A small audio captioner, trained from scratch.
Model: log mel input, encoder norm layernorm_no_bias, encoder patch size [4, 4], encoder depths [2, 3, 3], decoder width 320, decoder layers 6, decoder norm layernorm, decoder activation gelu_tanh.
Training: 6100 steps, batches of 64.
Rows from block 3 of the audio encoder of a small audio captioner, named by matrix and row number. Rows with one number belong to one neuron. Each number is 500 + 25 x the weight over its row's rms, rounded and kept within 0 to 999. All counts start at 0. Numbers have three digits each.
After each neuron's rows are labels from the 100 clips, of 14976, where the neuron reaches its highest value: "responds to" is what is common among them. Only what is clearly more common there than usual is listed. The data: synthesized solo parts of chorales (CocoChorales). In brackets: how many of the 100, against the usual share in percent.
# fc1: MLP up (encoder.blocks.3.mlp.fc1.weight, 576x96), inputs 0-95
# fc2: MLP down (encoder.blocks.3.mlp.fc2.weight, 96x576, transposed), outputs 0-95

fc1.179:507485508501529474542500450516511457501533504521522490488492513473513507523484476504482498502529469484480486525505461431526503540518506522498533489535431486518486483501496520510500482480504470505524501479529528501536502423498480514536514529469485541480498499485495482434511497508511508545
fc2.179:484506481486496498498498406507507436474495512495497474483523497485505500492501540490495496481503497500432491490498459472490493537461495502488493495497491480487494487509507496503507476468475493494500488454491507493513492437494439494517498490437502478466495497481420496440498496496505496519
responds to: violin (55 vs 13.8); note B4 (33 vs 9.4); note A#4 (30 vs 10.7); note C#5 (27 vs 10.2)

fc1.335:521494496495524472529507408513515484519533506511513516500438505490514506519495484518492500534520486508467498519505462498513506517507499520502519470519432505500518468514521512488500461481502427497517514482516531509524506466506493524519518521481484562482506519484482499420470510516506517490
fc2.335:502487479520491493501506375504498483472502507501481509479410495503490502498507527491500500497498491499435504513513455521500506498475496497507500462500494484494501457537508490482520475498495491502503487483494505495501494464484483498496501495469493525452486515495416481478455492509508494479
responds to: horn (71 vs 6.7); note B4 (29 vs 9.4)

fc1.53:480456520476504533506505546526482476501509500519486516511521506536476506504486521500482507468506492500531499489505540497498492498446528501475509503518532529502492512476488507499502523438526504498521515486511482520501499396506513524490516511455456424511513464456493494544504513531522509501
fc2.53:490468510461498505497502551493491466476504491505491464490486506508496497498506486469478500495498506493549502454490505502501494488448497496447487505494517506499495500436474501501466502429486503497496498514498486503487499402501480498474500502452481414503504492459517506550508504505493500478
responds to: horn (28 vs 6.7)

fc1.424:500481510502522482536506467510508446496522503527517492489505518479502506530479474499485497494527471487487491519502472427529498546498509520489527504533444491517490491499504525516496489469508488498528507479527528510534505391499480525524518528462486513484502488477496480447520509511522512553
fc2.424:485503487466497493495493484504503411476495505494495433482496479489496498492477549481492505494501492499449489480500462488489492522437499496486505516497487490494473488499506497503484468462483491497501491463498508495512498410484447497488498495457499476443495501499442492444477502487509503511
responds to: violin (54 vs 13.8); note D5 (33 vs 8.3); note C5 (30 vs 10.2); note F5 (27 vs 8.3)

fc1.23:490464521495520471542490479506501434494522512516520491495513509481491504529483488513483513494525478479496499514497479452512502551501513511480535501525449496503494486487497512505494485480512484517512497485519523515545499385501489518529509523454486532478504494454514488455533487523509501553
fc2.23:484500497476496481502485439501506419490499507508497454474530493486489500489490518463476499497500490505444488445500478481503487535450501502478505509496485489500472486476490503501502464499470488507495480472493490493524491419490444488487500493450501436464493502487480496448486504478504495533
responds to: violin (55 vs 13.8); note F5 (30 vs 8.3); note D5 (28 vs 8.3); note B4 (25 vs 9.4)

fc1.86:490480515500506485537503458511515426508527513527511509486521505481507494518490484519479503493526465508490484517510484463517493536486508516493536491528434511501496503495509507514498495474496462487517513475525536507535496404500489528505524526453475539481507497472492477437523498524523510545
fc2.86:499487488499487502498496439494494417509494504496490481474531487503493493490470530490475499478508484504435488480514451499491497514429504486476492507482501500491467499495508495496504461478471487499509483475497513510504493406481460491474504489452484494466490489482431487459502489502516504518
responds to: violin (70 vs 13.8); note A#4 (27 vs 10.7); note D5 (26 vs 8.3); note C5 (26 vs 10.2)

fc1.502:474464512496491530497506500523504426532491509511496558483551487523481500495514535508455506476491503520516503493525544543485492511448526487491506494504506541486494516485504497491502502444518479495504514483499530513494494436497546515466518505459456490492512492436479463489519503531534507514
fc2.502:486455505469501513497503510490504423538504498504496534473525488513486493499506485483440502488501509501519500461515519542496493505441504488442485504497505508487481496458501500492509501432480492514504498508497520507493504445498557502421502493447473469509504492442507489509506503523505506497
responds to: horn (58 vs 6.7)

fc1.101:489467522481509518518506553508473490477517498522500474519515517512486511510474492491501503469514474480530486507489504435515501506477518510470525517531518498515489509484478514512500535466522529504528505490521474516518499380510478519525503516465478422519504462480511494538504503512513506531
fc2.101:485493509467500495492500532500493484451501484503501448506477505493496496494472514458498506485499497488505499467475492493505498504459497495467494515491503501497491483454466502511467528457459508494493495486498482500497496385484417497511502505494498413521508492466518504550503495492494495516
responds to: tuba (31 vs 8.7)

fc1.471:492480512508517480535502484509507428495523503521517494472530512472499499522480482501475498486526457485496480523512477439518501539503505517492533507528441493515486501500499516512502500475508490505518504482522533502535501400493487514526513523459474533494497492472512474453536495511519504563
fc2.471:496512482503495478494478457500494440499494508498513483485546490481498505493478527483493497492496491486461487470508478485498494556457494493466499536487478481497479509478476499503509455493457494493491489462494506493522492387474474497499495495453496456469491460482462498451506492485502493544
responds to: violin (46 vs 13.8); note B4 (30 vs 9.4); note F5 (25 vs 8.3)

fc1.257:512491507513529473539506446515506468509534504525522509495469514476504500528500477496486493506533468486481475524499451454535502530513511521496531482535432474522494475512503512496510479480509465511527493484528525503548497422501482518538506536478490540486496500484501488430487505506517512529
fc2.257:489496489520495490494491394496501480466494494494498460488473484484494502494471518490489494491504489496418495507508455464508495523482493505487494476486480469494470462516510497498518491493466504492495488476490491489505490442471437493507500492453500479471499482486423490450476477489515490496
responds to: violin (42 vs 13.8)

fc1.175:494471518472511525513502560514472524475521492517485470531491517526487509509469494493511504475514487484530495493486512450507496489474520511472508508522541506513495503481483512506495532470524526501524508494516452519509502406511479518517507511471481403517508454491506517565494514515504505496
fc2.175:493480510454501499497502545500489485448500479505475426505480509512499498495474519477503498488499505492542505476472507502500489484447503499470482497498515495502492501449465501504442511497496503484487498506498478499480495420503413499514500503487499419510504495482540503551507500496487489478
responds to: horn (60 vs 6.7); note A4 (26 vs 8.7)

fc1.448:502486506503524474540501441513516456502526505524518497488490516477507505527489477507484500508530473486481486528511465444526504544510504522500530487533430490509489478502505519508500481473501467498523503481531536503536501424495484518526515529467486540476502503477490484425505499511514513546
fc2.448:489501465504492482495491427504506459487498511494493480478501473486502500495495541478485498491501489504459490506511447463498495536460500501482492495493474494489481463508504499501521458488464483489499487462499503493509495415474450497506497492457498498440496489456424488436491496489501499502
responds to: violin (54 vs 13.8); note B4 (31 vs 9.4); note A#4 (28 vs 10.7)

fc1.24:513492503507527468537503448507510475495533502522520484491478518468509503530479466507495501503535461483473483530502448429524503534523501525499535493532431485517494476510505520502503484497498472502522505481528523502537502430497477517541512529478488544487496500495496493435503499504503506542
fc2.24:499502478496495493500492417506500445457498506495498456494486488477498500496471556493517498499497484490428495495497442467497494523460494501489501498494474491494497480529502500489495457525471488502498491460496512498505494445494438495530497495456502481472486487489433492438505496488501496512
responds to: violin (33 vs 13.8); note B4 (26 vs 9.4)

fc1.370:474466506499490519500506489518510415535490507510502558473555481516485495494518532510455508486491506517514499492531538547488492515458515487496503496496491543481494516491508491497500493446509467497496510485497539507491498450493541512467515501462453519489508503440480458470526492529537509514
fc2.370:492465500484498514500500506490507425538505501503503539470519484512491495499515484489431499486504513503509507469513515540490498509446501486464490510496497519485480499474514499494524508421484493512505496508497532508500506458490579502414497494443466496497503491452493484489506501522513507509
responds to: horn (58 vs 6.7)

fc1.462:493471513494518481535501478515509444497525505525517492479523513478505506526481480506475499488527471487499481519508478437521502545502510519492534500532446497516486499493498519515497496462510484499526502478528527505534498394497486518525513527453479520490498485470500478452532501511521512560
fc2.462:477487489460493494496485453504501437482496505488507444484551481488497499493493534490471502503496491497440492497495470473492497541453496490476497510487478487492459488498509498509493472442480487491500490471500514499505500423476436500489499486443495482470490482460462491450491505492504510529
responds to: violin (52 vs 13.8); note F5 (29 vs 8.3); note D5 (26 vs 8.3); note B4 (26 vs 9.4)

fc1.18:476458518482499534502508528525491445512504503516489536495534498531478505499494526506469510473499496509524501488515545519493492505440527494482508503515519542492492515479496502499502514432522488493513519478506502518497500401504525525477520510453454455505515475445486480521514511535528509505
fc2.18:490452511467495508496506537492489437505504490506489503482503498513488494496488493482453500485498507498530504469498523525497490498425499492450482509494515503493478501440489500493473504439487500508499496502496502504491500419506503500439501501449473408509503496457510492520517498515495501481
responds to: horn (52 vs 6.7)

fc1.340:486472520490519481524496476516519437503517510530508502486512514478519505532479483509476502490527472485500472517503482436524503544504523517495529505523447508508476505496504516527486488459503473491530506475526526498528493398490486528514523517458481526493511483465491480463528499522521512554
fc2.340:492477477452487498498495466501504427470494512501501462485528491487509498494517522500482502493506502505439493472499459484484495527459496499467497521493488515485467503468507493524484461464471491484500487458492519497511496425479452495488503491415495475472489486469462495452502492480516501528
responds to: violin (56 vs 13.8); note F5 (30 vs 8.3); note D5 (29 vs 8.3); note C5 (28 vs 10.2)

fc1.540:515492505506527476536498457508507480486537503528515476491478522478506510537478459498499505500529466479484486531503455415528507534516508529504537500531443481520490474511507525501499492486507486503528506484533514506533505411493474521541509524466500521487496494489499499448501499501509513543
fc2.540:492510481463496495497493450510502446479498512487502468489498491492509505494497533499506502504489492493449497514493449473499502538462497506477489475493475488496485492511495498508484451473484489495492490455499507493506492429496417492523494494469517478427488514469450491419479489490503501494
responds to: note D#5 (25 vs 9)

fc1.431:476472506507488515494500490516516418532485512514492570468555480511486498495516536511457510484488502525515507499524543555485498518457522490504512495494492535490491514489512491496506493453510467491498506481488540506491490458486544507462516502470463524489510505439477456470518494520530504524
fc2.431:498469497488498512498504508486503435547503507501516540469531487505495496503508477499434505483503493516503499474521504516494507503442497490463497508498496519495475493473518491493542504430477501522505502508498535510504500467495597504412500490454473478506502487460490484493508501514514509513
responds to: horn (58 vs 6.7)

fc1.439:476467509498491524496504491520510417534488510509496561474550485518483498492519535508453507482492507520514502494527540548486494515453522489496505496502499541485493515487505496495500501443512475494498513483496538509493494443494544515465518503462458508491510500439478461480522499529534508515
fc2.439:490458504481497511498505506490503422541503499502503540467531489513489492500514481491433501481501506507508500473516518536495498509431502486465491505497502515486477500472507498493510504429490492515505497508497525508498504457494570501413499494444468479504504496452495482493510505523508508505
responds to: horn (58 vs 6.7)

fc1.77:509477508500529479537502439513516454510533510525518504491476511479503504528495479504478496503527474490477488521508466450526493534508506529494529485533435489509489482501501518503503482461507463503524504474530530509536502416502492522530515532460483532480507500474487489432502509516519514534
fc2.77:485482476460490500501492406505504424448498508495484469477483474487498501492502534491488499492498481514437498499511453485500486509463497500502505488488496483487494479513517500486508468479495482487500486486491515502501490432508456498490498492421495479461497495476444490448494495500508498513
responds to: violin (57 vs 13.8); note B4 (30 vs 9.4); note A#4 (30 vs 10.7)