A small audio captioner, trained from scratch.
Model: decoder width 320, decoder norm layernorm.
Data: trained on synthesized solo parts of chorales (CocoChorales), 39062 training examples.
Rows from block 5 of the audio encoder of a small audio captioner, named by matrix and row number. Rows with one number belong to one neuron. Each number is 500 + 40 x the weight over its row's rms, rounded and kept within 0 to 999. All counts start at 0. Numbers have three digits each.
After each neuron's rows are labels from the 100 clips, of 14976, where the neuron reaches its highest value: "responds to" is what is common among them. Only what is clearly more common there than usual is listed. The data: synthesized solo parts of chorales (CocoChorales). In brackets: how many of the 100.
# fc1: MLP up (encoder.blocks.5.mlp.fc1.weight, 1152x192), inputs 0-95
# fc2: MLP down (encoder.blocks.5.mlp.fc2.weight, 192x1152, transposed), outputs 0-95

fc1.458:481559483510571479517497547511561519514452559506480526451566491458494511487493568523423487487455468472467526488533471499539497474478553530499479460427516457462518512449497476552480539537606519463577469547524462448557520453530506454435500427404462447435582402511531473475481458574565509430
fc2.458:521479496477418546482570486494497569581537469512475510522477504486462543471559466488480440472497473475477476526527511455455482441438500490477509522580538519451520456517531475472508465519525510476420531379504433467473520548475570526525480499515485519476463498518504505597467493478551497659
responds to: tuba (35); horn (29)

fc1.502:490519521494481522530493481490515444470456464479508513543504519501475515561438461543513547530551524513441546453493432517545514465482440433473527589485427458404453528501620512514467568493499507530503519472455482528497522460544578548565497510541486488505539491508568424540553534462457528542
fc2.502:526469504469393490494469518510456559511499530526478482510481473441495567493519487458503423441411507473487510471495485529532513569447478567383495518504514522496522492469454416510559448497481420457497527472524523563507494586451501386476513470552442526431500527494435523467520544484512492590
responds to: horn (46)

fc1.678:537532556526519502550456522464460473498480524523502481480464414512518522481510514483498540516487484501486544549463491550484513465569526594450471459517623447449485525530488491551519496463523550488574531495481532466569503454503539441496499552498481443501535500526402524468438555460463501548
fc2.678:457534509477526453500438427464527528510546521536486448485560531490475507546499563485525552446511431464542484485457497556468566502438522560542528512431493467371508533565565533510482564501492517517451469472518522477537474504496482522502464474450513501491512431468524493533518497565494594432
responds to: cello (30); note C4 (29); note G#3 (25)

fc1.118:496487524542530508450523529489466544486535544549534489509489485465531443538562479493507480407480452483571518471434494458525423559502528409488515539459446488516484451458505528453494508608523459446437587501522423531529450509521488457531554545486469494480502573448522513473519518490476571549
fc2.118:445477471502558419484572506510465475496513458433508537520540570535482555437473466557478535533516505569484478509538520511529486456574486461504493514619493546451535507504526516548506562422435457501485396551509513477539557499456510581454440471534497570552541461466478516580486522445512513503
responds to: horn (34)

fc1.276:535545513526530540520566437459515462533549498539475539532439494534431492466466509469505481425469571457590532525462462541430492503576551533478487491543507454467521547546466532509507507438574465457510518498538470495518486487544506421521500514491538492504544516559436552549563437520530565527
fc2.276:487503476461517468530499479591487443459510479490487485571529466524516571507441504390518535582545456470500547373492445562548460496526443543570555520486526440505430457557554475499519428455566512409419492493490552462419506479522492493505515524557460481424501484447446534501488534515488521482
responds to: bassoon (27)

fc1.624:475492449569476520610507579487469454537474545447490450512500492490508473539516482510497518467518469449440461483540466503543553507510483524512486526499438426471466474565487594487487535479569488478554531481492513518581463503518585504497442498542504572497485476459459447469562506452551529550
fc2.624:509474498477432444509473504481430479448495481467478511533517456500393465543513521453542491525442508553507450453518522547477567364477494537553537419540536488442536474464432573553467504485466520482494412485521410483491511511488499485476525483526512504519455482465490518585473545555522567440
responds to: horn (31)

fc1.457:545583472528493458498574498517503582557597505455565465536489406529504518584520465517548458488596493517439488522576498530550543466507544458510503500524497531501562487448483519441468447453551529543521510398513501467503481539564531514521511510456423551498508569441484511546517506535515505477
fc2.457:539534533470432469516480459536576491464511512478528484540513561505455491476648520489505513486483518462509455532520522534517592444567483493495476435473538536480515359355487589457512478546510480548490433413487489443539435486469479494523498540493478464569455491468545517577460525482493515473
responds to: horn (31)

fc1.157:490497522478462492451505529531519559460520440488524576574481513537466439484594457471461526498534407473504521537464469508530425455550554536502506539487502496516482562471543563495419482610511496478507487515560500524482493449490445556552580499539522564500511523492478456534587494438466549556
fc2.157:528513460519458488586571451525489456530485533515515462484463449497529525517489569488483483545438436547552502536568506427501499443497475531466546503525519508520453429474471445521587492401527494564494522491480491481502544504558565498442463556408454465460515516519534541535454463529459457431
responds to: cello (27); note B3 (25)

fc1.141:455515493528462509475535491399454521539503530505577484494499447490479460519517517503489599493528400540573486511483523552487505523568535531514525437455541490452530513533457467453451527572503477519534476509522567518515513488443507456502457506484535516444483471563517485505511536447510557477
fc2.141:504435451435466457538521489533571522472526487537518495515461589513502549525539538465492511462491504410585519559487510507566502473518393514566455481461515520497504455431560514370540495507570499453517490573489523511453487507474465547506440512457516437535470541486489481443508458481502482479
responds to: bassoon (30)

fc1.168:497549500537471449485467521525471485491458466465468494526527576442493496482445505544552500435494451565536525520518512406538560504502523435497498469533464416494512518474554498486521540516493530479510523559499491445539531503410527465483538551438442531443501544510496566578465518498508508510
fc2.168:501534515478457437541491555498435552480513517447521512540491531518544584488506566482485490511534492453449523472567607482503513514509569504450474520511521528472463514482502431511468518516506549445529466561489525527528491485536508461467492463593484471552492554535554506479518494479411483473
responds to: horn (41)

fc1.110:500494467531454524557471519465430526559522535469527494534505571501523526465494458512482483457536452563558449531495530468465559488525528464569440471519452587494452552510486518529439543478583490448507482549568473486506493473515514539499481519436533540451494450423517476452574501489514519521
fc2.110:526478449481519573460449487532531538546447491555511560490496505499440514495413478465508543452506489473490568481541515551495551484609479515550518459487485511456545552467554545540499498522471506508530589438510517537542514497545533526528498499486489483516449486454499497476423491503439491564
responds to: tuba (26)

fc1.11:520403548466565556505466516480487437552489477475459536475495554450528451655460515515489537575522497466453550514534519486440553580504479511488518467460551486521531415505466471578487511441521497533557472455538538471532458450491544451483508473530472498446460458495511507517438521504574539459
fc2.11:480542398580530442475515475540551545544505564486510442518484477488502538461449571530511479517441495479536473503505498410568481419538507477499449458498531481407508503523539505500554517535466511491557460543515435604541444519467492488509449532499581466508483550546507521523577512472488494529
responds to: tuba (30)

fc1.676:493501462497536470485490541553502530443508454447507529519480532517419486459564521571533452557454538510555432523520477471545478488479500421471492551507447365461519485431500504480605515503448556547482520529482438496491441539545454519529499512472502543523488512521552545439598519498509477501
fc2.676:446536461515591465525610469511552485532480516483474509525488496500545525480471491534475605472481450567516480522537488451532417545520434472523477477501488484574512500431516521541481585443560453507401427509509432499515566497487578467461485461536480514536504541411506507526438517452533466548
responds to: horn (34); note A4 (29)

fc1.630:463444464506528512602508494556483495449440449459463475438530526526457466542551479517488481534474583492484466470483468550532538441573516486454529460534454449508446526454483545483533482539602467486464532474475537522490457496485501538520506499465509507534521505411500548561562484481437496499
fc2.630:545557534544485519400473546469476437504510524458518465538486479467462533536491488444535461577504468494537458495506551414501482543487499555518508518503550493508486544482477499542455528482488524515510519485504496499513454471564516438505567505527545517518564572537481418409465501416595467554
responds to: note A4 (26)

fc1.156:506433422524564558459503538497486488492504456495492565540532545451459528438519539527537470539495471479516482564577516507497446534491501462480561530470467452488557486496468456466476450472468472504440542495456475449511523468548499577537465452541556510454425529466501560518570461556532441520
fc2.156:566595486501547513492530526499531527525444495479500545503478447547550465435568510518522453490467595557455538477541458539480473487578478451547425498528480496517521611511442500479512526550532510528528550556498492601467481494604489492539484520474518494560543515435505521434488480445512494585
responds to: tuba (40); horn (38); note A3 (25)

fc1.656:473553474517525459531585462513521559546527480500505481544456517495463502547546479516542518568500486434428492496567495555524511506483484543450468511547536692517470464479459489502450483445509554511525413450530569462441472464546490485455481440459432559480495479466460513462489540551485501470
fc2.656:490536468480450517547571601473488494461547475505511458535457418508553513492624516451448498432472479510476509459515414465505530429606425515569534525429513477403471443522513506480514552435477472553483512461517474516471466483556530474528509500507523501557491491514508522566550453526468458446
responds to: horn (71); note A4 (36); tuba (27)

fc1.164:530537498542473510462521473496483561531543528567447477455594530493488507549454567511513469483525487539550471536549520471408550478541506481522491413518432391545478474403474471498574463491531525536496539467401516486507488485504507492533493529492494466475507479527533575477484550475557480514
fc2.164:560498575446471490540501526494538445486464495533530493475530418471493510535502493491509496514427501491468538581394461510492488508543507500525510484473450467501549541510518532562543584443441486484526460527506542589479535452537546507490466471566481515527525551509521454518428531446433483444
responds to: cello (26)

fc1.423:450488512500527477522462449475525491503483509574480504497495443479521515487538520526441547561467470494450472551574454515512535495533495601486572465457506542518498390503552472541443489552423503471504504536505577458592514515441497510464452496450490534452530447519505532509401538434483521526
fc2.423:528507460434379544448489596471444568525499495464457532429558511524512516511531502510510465532558582537568538495424572495496540473466495475495495495484515519456479486428476500395542479491489434493468533535505549444465535528504502586536458506524521539562461529503484448505519551491487444521
responds to: bassoon (27)

fc1.454:487464538476550522524523524483536470493480476501480523474470536469493492492543449456470472507490495455480447548527492491475513521540481565435482442522467614452487529507466479535496489495545517488484472486530529466496426540518477504483532486475552588519480458498491486488443580456497525475
fc2.454:486496480533501528451463612478391437464502521468508491450521518474531529517510504509527450531515424479452533493514551526479506510496437492508489518441554513583520457495484441479491526520484544518495493473501510434460561468471542500535529458468484502418515490516489504498549489499562490420
responds to: note A4 (28); horn (25)

fc1.351:476499477457537521529515476490447442516516488482448465468541471465481469605533499486443436515487496521515501495537498488504489561447497480438487507495539488501549446553523403464579442483486505522529499554445497503559526499497560509480447456493487552533520548486517578470533431528536456502
fc2.351:559543451450453507432426505497571471503521470525489537452485431505532623539502515498514523499456533502473504494503537532516493464558569548526609500506486466490436459429563496496559498479508464532526463401488531533465489486502510524581489517487485508502495490504485488599477504502522471536
responds to: tuba (30)

fc1.38:457539495513430479591562521526482566566558505490502496465440508496494460497550462512528531455543533466476487494512558512534555471536505500470488464524490595537488458494436581477460507456572487456552485498532534452496436518462504529432511540434438494525498491503455501497520550511459532515
fc2.38:488505446564436469496495556486535447499479494491486531532562487497521505526532514490493455571496520489423458447517438512544544511469368521483564496455503490499477418472498544460479472458482559522455447448519536520479428482488519537477509538516560524495501535533534479476492603535487569496
responds to: tuba (41)

fc1.93:481555474513517509454549423478507533535454462466566483462574479477532519562458490495499510516484506575511518475573452467537491499532554431485443502554500419534516470507496390472498462517502525507543497508526493440557578508492458546473484427401455496545622518557490515459494508563530456488
fc2.93:463505489475408534460542481488546484496508497525492476521488530446456627454525450492468519491473404476502473545534535538495466477564517502492546439501499482429450519455476499465536538467481419523550455454525511482508524583483486435533495525391499521491509468482566402527484507511468477558
responds to: tuba (31)

fc1.595:474455543518489512530486501502467498513471531562477521517464550492536506482458565525479538470528495522473463547534573474446503532666498524500508417526508330552439438535555507552510459452524564541502460524427515516472522581498492515418501492485470464442501466498472505495464548457519473503
fc2.595:538580518521490484501486556476563430539521447510502477496573537496509522541486501450480544433448492452445508414457564508519532524553470505489466521492511489475571565519448449510523537579516474474413574500470555497516478428500473472542472485477487484505445538494498447475553450474435597497
responds to: cello (30)

fc1.222:536493515476506455549503480511536497571440473435501482493468471552496542529552479504571516508500495530476486546450498515446569537539542609519552431515498458436524468551494475532473404414536571491528551477505488545480427558500532494460475500464461495500577485479469475541416598506491483564
fc2.222:559545460448518486482543442446459545469572546571506483440515543489451548465420444512483476494449464477548459530545511427526504461476480541426474570494463524548525583523543439550500506542574511502481467495519513464504544476514555531500508477511551552486479511482465611477536513493449504458
responds to: note A#3 (38); note G#3 (29); cello (29)

fc1.724:564529478496457494469488593492480523475437458469498438448424472500487487458516518539482497503517564529493505484501487472523533426572466488522492448577484425441549502513480489461549517507524526509433518468438489434458510592531518441542477521564559461560456521429493484470496466472503464513
fc2.724:469468516465472540496525437481516499543553495510431480536510513440536542543442497441527514553511447523496579518547478478518500527423551478503453459473499518498487522513422512466467450510494526475518519467494496521563381438466466618512495515433456547404551507556468506522448489531490451502
responds to: bassoon (25)

fc1.650:482493606447444535509501522575498570444525487517500520481519496537448526449467498458508517455508493426574486488421508542507520445462503457473496533567407436465468483467515572467517486467496507492476527426517523486413482516469482532591538594491496490499488552451553475536519497455411523493
fc2.650:455481502480346449489531588517526413453474482475505532510543516459516480565541465453447502491453544433495510522573507515461494544538515505465498534509558491486444502472515547569505539570513509507508490451466513493483531503520445591443517480504531508468475552446497540532517503560502527471
responds to: note A#3 (32)

fc1.44:418513493484466557499607557482550496500489554490592518493534488444517421497512453540446477486516464577472445510482523508475489469491482569475477509481551567468485550429450480514503517530517476454501485464488452474495467474407516460500516449501532506524493441503505431434492567488530524446
fc2.44:529540379515461540500477537510534517502504472453483486553506541511521462537498542561537461552555504536547516569547463494483504433565470498587487485499488512578515441531455503502510573524448522531482582516494470535563502477493489479507528482479534522450483501500490574511486501453488344452
responds to: note A4 (27); horn (25)